Weights of a small class-conditioned image flow-matching model: trained on capsule endoscopy frames (Kvasir-Capsule).
Rows from block 9, named by matrix and row number. Rows with one number belong to one channel. Each number is 50 + 10 x the weight over the matrix's rms, rounded and kept within 0 to 99. All counts start at 0.
# convs0: first 3x3 conv (model.mid.2.convs.0.weight, 192x192x3x3), inputs 12-23, a 3x3 kernel for each
# convs1: second 3x3 conv (model.mid.2.convs.1.weight, 192x192x3x3, transposed), outputs 12-23, a 3x3 kernel for each
convs0.35:48 57 56 52 43 67 61 43 50 36 48 49 69 57 37 41 51 64 38 33 16 44 44 46 70 44 50 37 47 48 62 49 52 42 48 47 45 44 64 45 57 48 55 39 38 60 59 62 48 56 44 36 38 35 43 47 42 62 52 52 46 30 30 59 50 53 57 66 43 56 47 59 64 39 68 45 32 46 58 55 45 43 40 49 60 44 63 37 52 46 58 54 64 36 61 45 47 48 53 47 46 35 46 56 51 35 36 37
convs0.36:62 51 47 56 57 62 51 45 39 50 38 48 34 60 49 52 56 63 64 52 42 71 76 50 69 67 56 60 60 53 46 56 58 32 40 42 51 52 49 55 35 61 39 29 28 35 39 47 40 50 59 31 46 60 46 29 35 48 50 36 34 47 65 59 65 52 43 65 49 65 60 57 54 55 65 39 58 66 43 49 65 57 44 52 65 74 57 37 38 42 49 43 40 63 45 58 51 47 51 49 60 39 54 34 52 54 79 48
convs0.37:56 54 46 47 66 49 54 53 47 42 49 67 36 56 48 41 49 70 55 53 40 39 65 22 54 68 58 40 32 58 56 49 61 43 60 43 57 67 43 60 54 58 38 59 34 49 24 44 44 37 38 33 42 50 55 53 55 49 58 55 59 71 48 56 46 54 53 52 65 43 33 42 59 60 67 55 28 38 65 76 72 47 45 51 39 50 59 82 74 51 49 52 56 57 57 61 54 56 47 59 38 50 38 54 40 62 45 59
convs0.38:47 55 51 49 44 64 39 44 50 42 48 64 59 61 54 61 46 66 67 51 43 57 42 40 55 42 59 57 40 48 51 65 45 52 47 46 43 39 48 42 41 66 41 37 71 46 52 42 52 55 41 35 42 28 51 49 58 58 46 55 72 44 56 39 53 38 41 45 44 65 57 47 54 51 43 51 46 48 56 21 41 38 42 28 33 46 48 64 70 59 73 47 64 62 44 49 56 50 65 52 57 48 61 57 43 49 68 45
convs0.39:44 56 60 54 62 45 53 38 43 54 47 53 56 48 54 57 43 54 39 27 52 51 35 55 61 45 57 47 66 52 50 41 62 45 41 39 46 48 36 56 61 45 40 38 38 43 56 46 46 45 53 41 62 60 49 43 53 43 26 61 73 48 55 41 61 41 48 40 50 38 53 38 54 52 56 56 61 58 63 53 66 60 53 61 24 29 45 56 65 38 48 51 45 44 55 42 52 39 43 48 69 54 46 46 70 55 56 36
convs0.40:44 47 44 50 44 41 41 36 41 42 44 49 50 39 61 38 56 58 37 51 52 43 25 33 66 65 60 56 60 46 64 60 59 47 47 56 57 76 65 48 54 41 41 61 44 70 67 49 48 60 52 74 66 63 46 48 68 33 61 41 35 48 46 44 45 45 43 53 39 44 44 39 54 40 53 70 38 68 64 43 46 41 29 45 50 56 54 55 50 48 39 36 46 50 46 49 48 37 50 41 41 51 43 43 53 33 48 47
convs0.41:31 43 34 51 47 52 32 44 40 37 41 33 46 40 63 27 49 27 49 50 57 54 62 53 53 51 59 49 33 57 52 18 58 30 38 43 57 49 43 58 75 34 55 44 34 62 65 61 60 56 53 53 55 53 57 37 46 37 61 52 46 49 44 46 50 48 55 51 69 51 55 40 45 54 46 39 56 43 43 55 40 49 57 55 44 51 66 55 57 48 54 43 57 62 40 59 62 44 54 48 41 54 42 47 45 45 47 53
convs0.42:41 58 50 48 61 48 56 57 67 59 57 54 32 49 60 80 56 41 46 38 47 43 48 53 31 55 56 52 63 53 53 50 58 75 50 31 42 53 41 46 29 55 39 77 48 66 46 52 30 50 49 74 45 56 65 65 57 50 54 37 50 55 55 54 62 69 45 52 40 40 34 49 41 43 48 30 32 44 52 27 54 46 44 32 53 45 50 40 52 33 42 36 52 47 45 53 44 43 49 50 42 32 50 52 57 47 59 39
convs0.43:72 49 54 53 52 54 67 47 47 48 51 48 49 55 52 63 38 59 55 75 45 56 48 41 44 43 38 63 37 51 56 42 48 45 62 51 57 46 47 59 58 55 43 62 23 61 65 63 73 58 55 55 35 36 47 46 49 44 47 39 57 44 54 54 48 55 67 56 63 42 45 48 53 29 64 34 38 54 58 48 42 48 48 51 58 36 59 42 81 67 43 52 52 42 65 48 45 42 52 55 55 47 52 37 45 45 33 64
convs0.44:53 50 31 40 52 47 58 42 64 77 55 57 40 50 45 62 59 58 53 51 64 51 50 65 64 51 72 67 46 46 42 36 45 57 62 37 47 58 46 66 61 46 37 56 57 47 49 49 39 55 64 52 52 46 45 49 53 50 49 57 38 55 55 41 33 36 49 40 41 44 47 45 58 41 55 51 25 32 50 49 34 50 47 53 61 54 52 32 56 45 64 47 54 38 59 48 47 41 44 39 53 55 52 42 47 48 38 54
convs0.45:43 46 46 63 62 52 63 49 41 62 52 50 44 54 42 60 45 62 71 57 64 49 58 58 66 47 47 49 43 47 54 52 47 39 43 51 45 41 60 39 61 61 63 38 56 69 49 50 55 50 48 55 51 60 52 40 61 49 54 66 21 42 53 42 48 60 36 44 35 44 43 36 37 46 27 51 42 32 41 45 44 53 42 46 52 63 44 40 30 51 63 56 78 64 52 64 56 47 64 40 40 48 46 47 44 32 45 51
convs0.46:38 58 55 40 39 39 46 42 41 51 48 37 49 37 53 52 49 48 35 52 51 44 56 57 52 46 60 48 58 37 51 55 55 59 64 58 46 59 36 39 43 46 43 41 37 61 51 53 56 59 46 45 56 50 46 50 54 45 58 55 49 43 50 59 45 52 51 52 50 50 55 51 45 57 53 58 36 48 47 52 68 46 54 44 59 46 55 27 76 42 44 55 50 46 46 52 49 58 45 44 55 41 61 56 59 43 60 39
convs0.47:43 46 41 60 46 48 51 41 56 42 47 49 57 35 60 45 44 45 39 52 33 45 37 35 41 47 43 57 52 68 47 57 58 42 41 55 54 47 39 53 62 44 44 52 37 57 53 59 55 48 54 51 64 44 41 54 44 49 55 40 43 48 59 54 51 49 62 49 50 44 45 60 42 51 53 74 41 63 40 35 35 57 65 52 50 57 41 43 37 47 57 52 51 46 47 40 54 45 51 45 71 60 70 60 62 46 67 56
convs0.48:38 39 44 60 46 60 42 38 45 35 49 30 70 46 51 34 65 44 58 69 45 41 65 47 63 44 45 49 40 49 35 34 40 50 43 57 43 56 45 32 55 44 57 44 39 52 28 58 55 47 58 62 36 53 45 56 38 47 53 43 60 42 51 54 52 53 57 49 56 57 46 55 56 51 51 61 49 58 57 47 52 72 48 57 44 52 59 47 45 49 44 67 49 55 47 61 37 60 49 53 60 33 52 49 48 60 72 39
convs0.49:53 50 47 48 48 45 50 38 37 55 61 51 53 62 54 50 53 66 49 46 58 49 40 37 59 64 40 46 63 43 48 43 51 43 69 39 57 57 35 28 34 33 47 50 48 55 43 40 38 51 51 59 41 49 45 50 69 68 62 55 39 55 55 47 34 46 49 49 42 55 28 48 28 51 36 46 60 61 45 42 45 34 34 43 53 45 62 38 52 30 33 66 37 51 49 55 44 54 45 44 44 50 52 51 63 64 49 55
convs0.50:54 56 39 39 55 37 63 44 60 42 44 49 55 56 35 46 51 50 57 56 44 32 67 50 63 50 58 53 47 69 60 49 50 47 52 64 56 53 50 50 60 67 50 37 44 59 48 63 63 45 52 55 51 57 55 45 62 42 46 33 54 52 55 53 50 44 48 50 56 54 37 53 48 55 54 53 60 43 42 33 49 60 52 47 45 50 56 65 60 56 46 48 51 44 52 46 57 54 59 54 60 54 40 44 58 54 67 46
convs0.51:63 47 52 47 52 40 59 44 44 50 63 73 58 55 53 39 54 50 59 59 55 39 49 43 40 38 43 54 61 48 67 51 34 60 40 59 45 46 44 74 51 42 47 67 59 62 56 56 37 44 40 39 33 47 54 45 48 48 46 43 50 44 59 45 53 36 44 48 35 45 44 41 50 33 48 50 53 59 48 40 31 61 56 39 44 47 41 49 45 46 57 51 40 50 49 44 53 52 45 56 34 50 47 55 63 52 46 63
convs0.52:48 48 52 25 69 42 59 55 36 43 48 41 62 54 64 67 68 62 62 47 64 26 46 71 52 27 37 36 54 52 38 46 33 50 41 64 44 59 43 34 82 53 55 36 41 66 51 31 50 58 57 38 47 22 30 39 62 42 49 58 40 65 58 56 33 49 32 24 43 41 66 67 51 51 49 52 60 46 52 31 39 51 43 40 48 48 44 45 54 54 57 46 55 40 53 40 50 50 51 55 43 36 52 48 57 51 64 58
convs0.53:50 47 59 48 54 45 47 41 62 45 38 48 52 61 50 60 46 56 61 59 52 63 49 55 48 43 43 53 40 63 27 41 61 44 49 30 53 44 56 34 58 50 34 40 46 58 43 38 47 56 65 77 51 52 45 48 64 45 46 53 52 46 54 41 43 49 55 51 47 41 48 56 51 47 53 58 56 47 45 45 56 45 67 59 44 46 48 51 50 36 59 45 53 41 59 46 50 50 41 52 41 49 49 40 56 54 43 45
convs0.54:52 59 44 51 59 49 40 53 47 41 41 55 49 51 61 29 56 43 54 40 56 51 47 59 62 47 55 72 48 66 52 51 54 55 33 48 35 34 38 53 59 48 39 54 29 42 36 44 56 47 51 50 47 60 29 55 50 32 45 57 43 55 44 44 30 57 52 42 50 50 48 73 51 37 31 66 68 67 37 57 44 58 59 53 45 63 49 73 61 29 53 47 65 58 50 55 51 57 61 39 43 53 50 33 49 37 45 48
convs0.55:42 49 52 44 64 47 41 57 57 33 37 44 39 38 38 45 48 56 56 55 37 60 56 62 55 51 45 41 29 39 55 57 48 46 47 55 47 44 47 37 60 35 51 44 35 51 61 50 41 41 50 38 48 54 40 56 55 59 59 42 63 64 60 45 54 42 54 52 57 46 51 45 36 49 45 44 44 54 53 46 43 46 46 51 48 47 58 56 59 60 47 54 46 42 52 48 48 57 41 48 51 54 54 51 48 27 50 46
convs0.56:46 54 48 51 47 57 56 56 47 39 38 45 42 31 51 42 41 57 56 43 57 57 52 54 46 39 39 50 60 51 47 68 54 42 44 63 43 49 47 57 55 68 36 32 63 53 59 48 36 60 51 51 49 53 62 56 40 55 46 51 44 44 60 39 48 45 33 54 31 50 47 54 73 59 44 54 54 53 43 30 43 44 41 66 62 46 57 25 39 50 56 45 62 50 46 49 48 54 57 56 62 57 50 41 36 43 46 60
convs0.57:48 58 58 52 53 39 54 64 48 39 49 42 43 50 42 46 47 57 42 41 36 40 49 31 48 58 34 47 50 48 70 56 60 25 42 47 59 49 73 71 45 42 40 64 40 47 72 53 54 56 57 31 35 42 64 50 51 50 46 64 47 54 46 46 28 40 41 32 52 56 49 43 56 61 66 44 67 45 35 37 54 41 50 32 43 47 34 44 28 46 68 61 58 54 59 59 46 41 46 67 37 66 55 54 74 54 48 50
convs0.58:56 60 62 39 32 60 54 54 54 55 48 52 62 47 31 50 56 60 51 47 52 49 61 43 41 48 59 58 68 39 63 54 41 30 54 32 33 50 60 25 32 61 39 51 35 50 39 34 40 31 45 43 55 39 57 49 40 72 55 48 58 44 53 53 46 51 46 42 64 48 58 43 32 39 37 48 45 50 29 28 18 56 49 50 70 82 62 43 35 49 44 59 36 49 51 53 50 55 46 46 42 36 47 37 40 51 52 41
convs0.59:43 31 45 37 36 38 58 41 73 35 31 60 39 48 35 53 47 68 43 56 49 33 52 47 26 39 25 33 46 36 83 55 39 39 54 46 68 51 51 54 51 39 51 67 35 49 44 30 60 65 30 72 58 47 34 48 46 51 35 32 42 37 52 79 76 83 72 36 66 60 83 68 54 71 74 60 70 67 44 40 62 59 64 57 50 46 45 46 61 47 50 44 46 52 51 53 52 50 52 36 42 48 45 50 49 67 69 73
convs0.60:43 35 47 34 55 51 43 47 25 53 53 40 44 36 39 57 49 46 48 36 44 42 22 37 35 42 27 64 66 47 57 60 63 52 52 44 65 59 55 47 54 68 66 44 40 52 57 63 48 58 54 54 70 81 64 53 47 59 44 63 48 40 55 60 62 57 27 54 36 64 56 55 46 82 49 42 69 36 56 53 51 66 54 46 39 47 38 49 55 59 61 48 55 52 42 55 61 61 57 59 61 53 46 63 40 43 47 50
convs0.61:42 63 36 44 54 46 35 66 40 36 32 36 64 48 46 46 45 51 46 47 50 64 51 49 27 48 56 39 48 51 43 43 61 40 42 42 47 55 48 59 54 43 42 51 62 44 51 50 67 56 52 72 51 54 33 43 37 28 40 38 51 56 44 50 53 37 39 58 50 80 57 54 36 43 37 38 48 39 40 56 31 52 41 62 62 40 49 74 52 44 46 40 51 46 48 55 48 39 47 34 38 22 70 34 60 48 55 37
convs0.62:45 46 48 44 57 59 51 37 58 20 53 26 35 54 52 44 40 53 40 54 36 44 42 37 48 45 48 52 54 54 45 46 53 47 38 33 57 30 60 42 67 52 53 72 45 65 55 61 54 48 48 51 42 51 55 38 67 52 53 67 59 60 51 60 47 57 51 49 47 54 49 49 50 41 62 35 57 38 41 48 44 57 53 53 63 47 43 50 64 56 56 40 53 36 49 52 47 46 46 54 37 28 57 54 38 42 45 13
convs0.63:64 52 37 55 53 58 64 50 45 63 55 40 36 54 48 64 43 48 55 50 61 45 57 36 48 40 46 54 55 41 51 60 63 60 46 57 46 32 37 60 49 65 47 48 34 57 52 53 48 42 62 54 31 50 49 34 43 61 66 51 45 55 42 41 40 48 55 42 56 61 34 51 71 48 72 58 49 38 41 45 43 55 55 44 56 59 47 62 44 52 50 55 42 52 44 48 54 57 45 43 58 51 52 62 41 61 57 55
convs0.64:49 60 53 33 48 40 47 50 52 44 49 47 36 44 29 40 47 46 40 53 39 60 30 45 49 39 56 61 44 60 57 43 62 43 51 51 55 47 52 37 62 43 38 42 53 53 57 47 36 45 38 57 54 59 39 48 52 48 50 46 26 48 41 49 51 33 50 49 52 57 61 63 52 51 53 61 45 51 54 54 49 48 56 43 64 62 46 61 64 52 40 49 40 60 59 55 57 61 63 57 61 60 38 52 37 58 48 49
convs0.65:50 53 62 51 48 69 59 57 62 72 63 58 55 51 56 48 52 36 53 63 62 48 63 50 61 63 50 60 56 65 43 50 60 60 55 60 49 49 50 55 50 43 62 43 57 44 59 48 44 44 40 41 39 51 70 63 73 45 40 60 49 58 56 56 41 52 31 41 53 53 31 56 47 69 50 48 44 43 51 39 31 59 32 60 36 29 51 39 46 54 51 59 54 54 40 50 51 54 51 57 65 45 64 48 60 49 50 65
convs0.66:56 46 53 54 52 58 60 54 65 67 42 42 60 71 49 70 69 55 53 36 68 44 57 51 29 71 42 53 52 54 62 44 61 53 36 43 63 51 63 42 41 52 38 49 48 39 49 57 37 44 41 65 46 52 43 49 30 47 49 50 26 44 22 46 31 45 43 39 57 50 42 50 50 48 39 51 40 47 64 76 55 45 41 45 63 47 50 57 46 43 39 44 37 46 47 51 50 50 33 53 37 31 66 62 38 49 43 43
convs1.35:55 62 49 44 48 41 54 58 50 55 53 49 47 51 48 51 50 44 55 45 55 50 35 58 55 53 57 60 50 55 56 51 55 62 44 57 43 42 51 60 49 69 42 49 51 65 42 70 43 49 45 67 41 70 46 46 46 58 59 54 46 43 42 40 38 43 41 52 49 41 41 46 55 48 58 56 66 62 60 48 62 45 51 50 46 59 50 52 53 52 54 43 50 68 56 68 58 49 49 60 45 51 38 53 44 60 43 54
convs1.36:46 45 50 61 84 55 32 30 51 80 59 83 24 57 18 74 77 51 46 29 35 43 45 42 35 37 49 63 46 61 50 56 61 59 56 49 59 50 61 69 52 59 73 36 64 57 45 59 65 72 64 49 59 48 65 70 65 61 50 58 30 51 45 50 54 41 59 56 72 50 25 56 52 34 56 53 39 38 40 50 52 48 40 55 45 49 57 45 43 53 41 54 29 39 38 27 53 44 56 53 53 55 66 48 48 32 26 46
convs1.37:46 54 53 58 57 42 45 38 50 41 61 50 27 60 31 56 64 46 43 26 65 53 65 41 39 34 50 46 53 38 70 98 45 35 47 41 59 41 55 51 41 56 69 44 60 66 57 60 66 65 58 61 64 55 44 71 43 34 63 56 48 72 51 32 40 49 39 39 65 42 49 57 38 43 60 34 34 32 32 36 51 37 54 35 59 26 56 40 57 41 54 54 60 61 40 69 61 61 61 38 72 45 70 19 44 35 45 43
convs1.38:57 45 48 53 51 47 62 43 54 55 45 45 50 50 47 50 46 37 55 51 61 60 50 54 52 54 56 46 49 44 61 58 57 45 53 49 49 56 48 46 36 44 45 48 48 64 51 64 64 48 69 67 56 63 52 44 48 49 36 42 48 48 50 50 52 71 46 48 45 46 51 56 56 51 53 49 28 48 55 52 55 55 45 45 53 44 53 46 50 41 43 49 36 51 48 43 45 51 36 61 59 51 27 61 36 64 49 52
convs1.39:65 55 59 18 34 34 51 58 57 46 50 49 36 81 34 56 39 74 51 57 50 74 45 70 34 49 37 46 45 44 40 57 34 31 24 52 46 41 47 50 66 34 31 43 48 36 63 35 42 75 65 34 31 47 58 45 52 25 26 61 45 50 45 53 55 55 58 46 45 60 54 67 41 35 47 33 58 47 53 22 59 52 27 36 51 67 63 57 51 48 40 40 30 53 34 64 33 63 28 49 37 54 49 37 68 58 51 52
convs1.40:47 53 56 63 37 58 59 59 57 43 47 40 57 52 50 45 48 46 55 43 58 43 54 53 52 54 59 69 61 55 53 45 62 58 62 46 54 55 53 45 46 50 50 53 48 52 50 51 51 64 53 52 54 55 57 48 60 52 44 54 62 35 54 52 48 47 28 43 41 38 41 45 42 63 44 50 48 54 52 58 46 60 53 47 50 60 64 60 57 39 53 60 54 42 52 56 57 59 63 41 45 41 59 40 59 48 38 46
convs1.41:61 49 65 56 67 59 69 49 68 52 53 47 68 40 70 48 29 44 65 51 61 63 32 62 55 60 45 42 37 44 41 23 45 42 49 30 51 42 52 30 57 21 77 52 73 46 48 52 42 25 46 36 53 44 53 59 50 50 54 49 48 67 37 41 53 37 59 55 42 56 55 51 48 62 41 51 67 30 55 58 61 54 57 53 60 39 66 61 39 64 54 44 50 56 57 62 51 54 42 59 49 63 51 44 44 63 36 70
convs1.42:54 49 56 26 50 26 56 47 53 61 35 61 59 53 54 48 36 51 51 63 51 42 64 46 49 61 47 42 56 49 55 47 47 44 59 50 42 41 45 48 54 46 39 43 42 35 57 32 47 60 43 33 51 30 57 40 55 39 48 35 58 45 52 43 37 38 65 67 59 35 33 34 65 57 53 59 55 58 64 55 53 47 56 48 62 46 50 47 62 45 61 54 70 50 45 49 65 54 71 62 48 67 56 74 58 58 53 65
convs1.43:40 38 46 67 41 78 46 37 48 56 55 51 43 65 54 54 49 49 49 43 35 53 51 49 49 39 33 63 41 73 43 53 52 64 40 70 39 56 36 45 38 47 44 58 46 52 45 53 40 62 46 53 45 51 67 59 72 60 44 61 71 55 69 49 64 52 55 56 47 46 57 53 51 62 38 52 70 60 50 59 44 28 43 46 43 75 47 26 34 38 54 48 55 48 64 59 56 49 53 27 63 36 76 60 81 31 65 37
convs1.44:59 59 58 47 56 49 55 56 58 49 54 45 51 49 53 48 46 44 48 69 52 49 51 50 42 56 46 52 50 46 50 55 53 48 49 44 47 48 47 48 37 52 49 48 40 47 42 51 45 48 42 51 42 54 60 49 63 46 42 52 54 47 60 54 52 57 65 59 61 53 46 62 50 53 54 49 63 49 45 52 46 43 52 39 57 52 50 43 49 32 51 56 53 51 41 52 53 55 53 50 39 52 45 51 44 51 40 49
convs1.45:56 51 56 52 48 51 59 55 60 50 44 53 49 56 49 47 42 46 44 46 48 57 54 54 49 46 51 51 50 55 44 50 46 52 50 51 41 51 46 51 69 54 47 52 46 40 49 43 53 60 49 38 48 41 42 48 43 59 48 53 45 47 47 48 55 50 44 47 54 46 55 43 50 51 53 47 48 48 53 50 58 63 39 65 51 57 50 58 38 64 39 49 42 58 52 60 44 42 42 49 45 48 50 61 53 54 47 51
convs1.46:47 60 46 58 51 55 50 54 46 45 56 38 49 50 50 44 52 40 61 48 62 46 47 49 54 54 55 47 40 46 55 53 47 50 41 47 46 48 51 49 55 52 50 50 54 43 47 45 40 49 45 44 47 47 46 47 48 49 46 48 58 48 54 58 54 55 53 43 53 55 48 56 49 51 45 41 53 44 50 56 46 53 43 53 43 46 42 58 45 61 41 46 35 48 49 48 39 46 39 60 52 57 50 64 53 57 55 54
convs1.47:50 53 46 49 43 36 56 59 47 44 47 46 50 52 51 51 54 50 57 44 53 55 58 49 45 43 47 72 42 60 43 67 46 68 47 54 46 39 54 55 56 60 44 44 51 42 51 46 61 49 66 48 48 48 45 53 49 56 65 53 45 51 50 45 55 47 44 51 55 47 52 49 49 46 51 42 48 44 54 54 58 51 53 44 51 46 45 50 53 51 41 36 40 37 41 44 41 29 41 34 56 41 71 51 65 41 46 46
convs1.48:47 47 53 56 51 61 56 49 58 64 60 65 51 43 47 60 62 59 51 59 48 48 59 50 57 58 52 54 52 54 45 49 50 59 48 58 49 36 50 44 40 45 48 37 48 41 52 35 60 49 58 46 52 39 54 44 53 58 41 64 52 52 48 43 46 50 49 48 46 42 49 42 49 58 59 42 50 44 56 60 62 58 62 58 37 48 36 56 55 59 49 37 45 51 56 58 45 42 45 59 60 56 48 64 44 59 55 51
convs1.49:54 49 51 43 52 49 54 42 51 43 61 49 54 43 51 46 72 54 49 64 53 36 42 36 53 63 53 52 45 48 62 58 52 54 43 48 45 40 45 62 70 63 42 43 45 68 65 69 58 55 63 63 55 72 40 52 39 40 57 45 51 53 54 27 46 26 45 27 44 32 53 26 43 53 40 34 45 39 43 47 49 64 45 60 59 28 41 66 44 65 55 41 55 51 55 45 58 42 58 39 49 45 46 46 47 48 50 50
convs1.50:55 42 49 53 69 57 51 41 47 57 55 55 41 47 43 52 56 58 45 43 36 51 55 55 45 46 46 53 51 52 52 48 54 51 46 45 58 58 53 39 47 40 56 56 56 49 46 51 48 46 50 51 39 49 50 46 49 40 58 54 49 50 48 49 37 51 57 35 62 44 34 45 54 49 54 40 54 46 59 53 56 46 51 49 49 52 50 52 51 56 53 38 50 50 58 51 50 44 45 55 46 45 37 54 42 58 41 51
convs1.51:55 48 48 49 57 65 61 41 52 43 37 54 37 63 26 44 38 55 35 39 44 43 39 36 39 42 42 58 56 68 64 58 61 53 53 67 52 59 61 53 50 54 53 63 60 56 40 40 63 60 60 55 41 46 30 52 43 54 61 55 32 55 37 38 54 44 66 38 75 41 52 49 56 65 56 42 54 62 53 65 60 61 43 56 38 27 34 63 36 57 47 47 57 28 56 54 53 54 60 46 26 49 49 63 51 51 28 48
convs1.52:50 38 54 51 80 45 51 43 58 68 45 60 54 41 53 64 43 58 43 48 38 51 36 50 48 50 45 35 40 35 53 51 55 36 33 37 52 43 60 53 72 53 56 41 62 48 60 52 62 59 66 48 54 51 59 43 67 68 70 73 59 39 64 25 45 32 62 57 63 28 53 30 39 63 37 56 50 53 42 68 43 63 40 61 26 44 28 68 49 60 41 53 49 50 80 48 51 59 53 48 43 46 40 93 46 51 46 48
convs1.53:57 57 54 52 54 51 62 58 63 44 70 42 46 58 48 49 57 50 43 47 53 46 50 53 51 51 58 46 42 51 47 46 51 42 54 41 55 56 50 56 44 52 51 53 52 50 52 40 52 52 54 46 47 40 46 45 44 49 45 48 47 43 47 58 50 56 45 50 49 58 51 58 49 61 46 55 55 51 49 53 46 47 62 57 45 36 44 46 69 53 54 47 51 57 54 59 53 46 54 57 57 52 53 51 57 50 55 53
convs1.54:61 46 49 35 43 35 50 62 49 49 60 57 39 63 44 61 53 75 43 58 44 45 20 35 42 51 56 53 42 53 50 53 45 69 36 61 72 68 72 63 42 54 47 53 62 58 58 41 66 52 67 34 50 28 44 55 59 33 48 44 53 52 55 49 49 49 48 63 51 61 48 58 63 56 51 46 48 54 51 61 42 48 29 51 49 25 58 41 41 44 39 44 36 34 43 35 41 46 44 53 39 39 61 49 71 60 42 43
convs1.55:55 47 54 53 59 52 54 52 55 45 56 43 51 44 54 38 49 41 52 51 52 53 53 54 52 48 51 46 47 48 48 45 50 42 47 44 56 52 55 54 49 53 54 51 53 53 46 52 53 51 52 57 43 52 48 47 47 51 51 48 50 49 50 54 49 57 50 52 52 53 52 56 50 54 50 54 52 55 50 55 49 51 59 53 50 46 47 53 56 55 54 48 52 49 57 55 55 50 53 51 45 54 55 44 57 52 50 53
convs1.56:44 47 40 49 63 46 42 50 39 51 46 51 50 44 52 47 47 50 50 43 52 48 38 52 50 49 51 46 54 43 51 43 48 42 54 42 45 58 42 44 58 47 44 54 41 55 46 57 50 53 52 51 43 50 50 39 53 38 50 45 50 40 52 51 45 49 53 55 52 49 46 52 46 57 49 53 58 49 49 55 53 53 47 55 44 47 47 58 51 56 46 49 43 58 45 59 46 54 42 59 54 57 45 54 45 60 50 57
convs1.57:41 39 31 68 53 69 33 31 25 46 58 43 43 62 54 54 37 43 55 55 57 58 69 67 42 49 41 64 52 73 62 57 45 68 45 73 49 46 51 47 50 49 46 58 47 33 68 39 54 37 48 50 64 55 59 45 59 57 64 71 61 33 62 33 58 30 31 36 28 51 31 43 32 56 33 53 30 47 24 51 26 66 30 57 84 67 72 62 53 59 53 42 60 18 42 30 31 32 51 41 32 38 41 32 45 34 29 27
convs1.58:42 43 41 58 43 43 40 37 44 70 51 66 20 37 23 56 55 48 49 40 39 60 42 56 43 61 55 50 51 65 56 63 57 57 54 64 38 35 42 63 44 44 60 41 51 41 49 36 40 39 40 50 58 38 57 51 47 71 59 62 58 40 58 48 52 43 67 48 72 61 44 45 64 66 65 35 37 32 41 69 55 50 21 37 25 58 44 41 29 32 48 36 54 50 59 44 28 42 38 58 50 54 46 36 60 48 31 40
convs1.59:48 51 44 60 65 63 41 69 35 63 66 69 69 41 70 71 67 69 47 44 40 50 55 45 47 49 50 70 50 63 58 50 57 71 40 70 34 43 43 42 38 44 20 58 34 62 43 63 62 40 68 76 37 76 37 36 45 51 42 47 44 38 50 41 38 44 44 64 51 55 43 57 66 48 69 70 67 74 63 54 64 48 68 45 36 63 40 61 67 54 65 40 74 46 64 46 70 38 84 67 64 75 86 60 80 82 67 88
convs1.60:48 64 40 37 51 31 42 57 33 26 56 42 64 44 62 29 47 42 72 52 64 48 60 50 63 47 48 58 54 46 69 61 66 49 58 37 46 48 58 45 47 50 47 50 50 50 34 47 52 54 53 42 27 41 47 54 53 53 62 56 35 33 50 47 55 38 55 63 49 68 64 61 48 37 44 40 39 40 56 38 41 51 57 59 65 74 63 56 54 62 46 50 45 48 37 53 51 59 48 52 27 48 56 60 62 51 39 54
convs1.61:47 39 52 64 46 64 47 43 53 67 72 69 38 52 38 67 69 73 58 45 54 46 49 51 51 51 46 56 56 49 55 35 61 60 52 52 43 33 50 38 50 46 44 36 57 26 59 30 33 52 36 31 54 27 45 36 42 55 31 56 45 42 46 44 42 48 61 60 53 49 40 54 54 57 53 46 36 61 54 67 48 52 42 40 47 45 39 53 43 42 44 62 33 52 50 63 43 58 31 63 53 67 45 46 50 67 55 64
convs1.62:49 44 49 32 55 40 52 54 46 55 53 58 49 50 55 42 54 52 50 43 56 66 34 58 62 36 62 65 53 75 62 49 45 72 68 77 49 60 56 36 24 38 52 60 54 53 42 50 48 32 57 45 46 52 49 42 34 42 57 35 46 42 38 52 42 48 56 60 44 60 52 56 49 59 44 59 40 60 55 59 50 49 44 37 41 37 47 43 42 29 54 38 51 53 54 56 54 44 52 46 65 41 58 53 50 47 55 32
convs1.63:50 36 39 36 70 28 56 33 43 50 49 49 53 52 60 44 41 43 49 54 47 60 49 46 52 46 45 50 56 52 42 49 42 53 62 57 54 51 60 39 56 47 63 54 62 49 49 55 55 55 52 41 59 43 50 43 49 64 47 55 50 57 48 47 36 52 61 56 65 47 39 52 56 36 48 39 65 47 58 27 53 47 48 48 49 43 47 43 51 43 48 43 55 54 43 49 56 46 58 47 64 51 60 59 60 44 57 46
convs1.64:47 48 50 39 42 38 50 47 50 46 53 46 50 46 48 58 51 54 43 49 50 43 60 38 43 52 49 48 45 46 59 51 60 45 45 43 47 54 47 53 50 52 49 53 51 46 42 45 45 56 51 49 46 45 41 52 41 51 53 49 41 43 43 46 51 47 56 48 53 47 52 46 59 42 54 47 46 47 60 42 59 57 44 56 51 47 48 49 57 50 46 47 42 48 37 48 51 54 49 49 48 50 53 51 59 46 51 51
convs1.65:56 22 61 34 73 33 52 27 50 41 63 48 49 62 49 24 69 31 45 42 49 72 69 70 36 46 49 43 53 43 26 63 37 44 44 45 32 45 28 41 75 45 57 55 52 56 52 57 42 57 53 74 60 67 66 52 71 37 66 42 47 50 56 47 59 46 45 27 53 35 37 41 39 35 61 30 57 40 45 46 54 53 48 38 57 50 49 42 48 24 48 55 53 58 42 59 28 69 49 47 59 42 51 53 35 57 56 59
convs1.66:59 46 53 48 48 51 55 47 48 57 51 52 39 52 46 50 54 46 49 46 51 54 47 53 44 41 47 46 54 53 56 37 47 50 57 54 55 51 50 46 46 60 54 52 48 45 52 49 45 46 49 45 58 48 49 40 52 44 50 39 42 57 41 48 50 53 56 51 59 52 45 48 55 53 60 59 51 52 66 44 70 41 44 37 53 58 48 39 45 35 47 48 54 61 53 58 45 51 50 51 49 55 45 63 48 52 49 54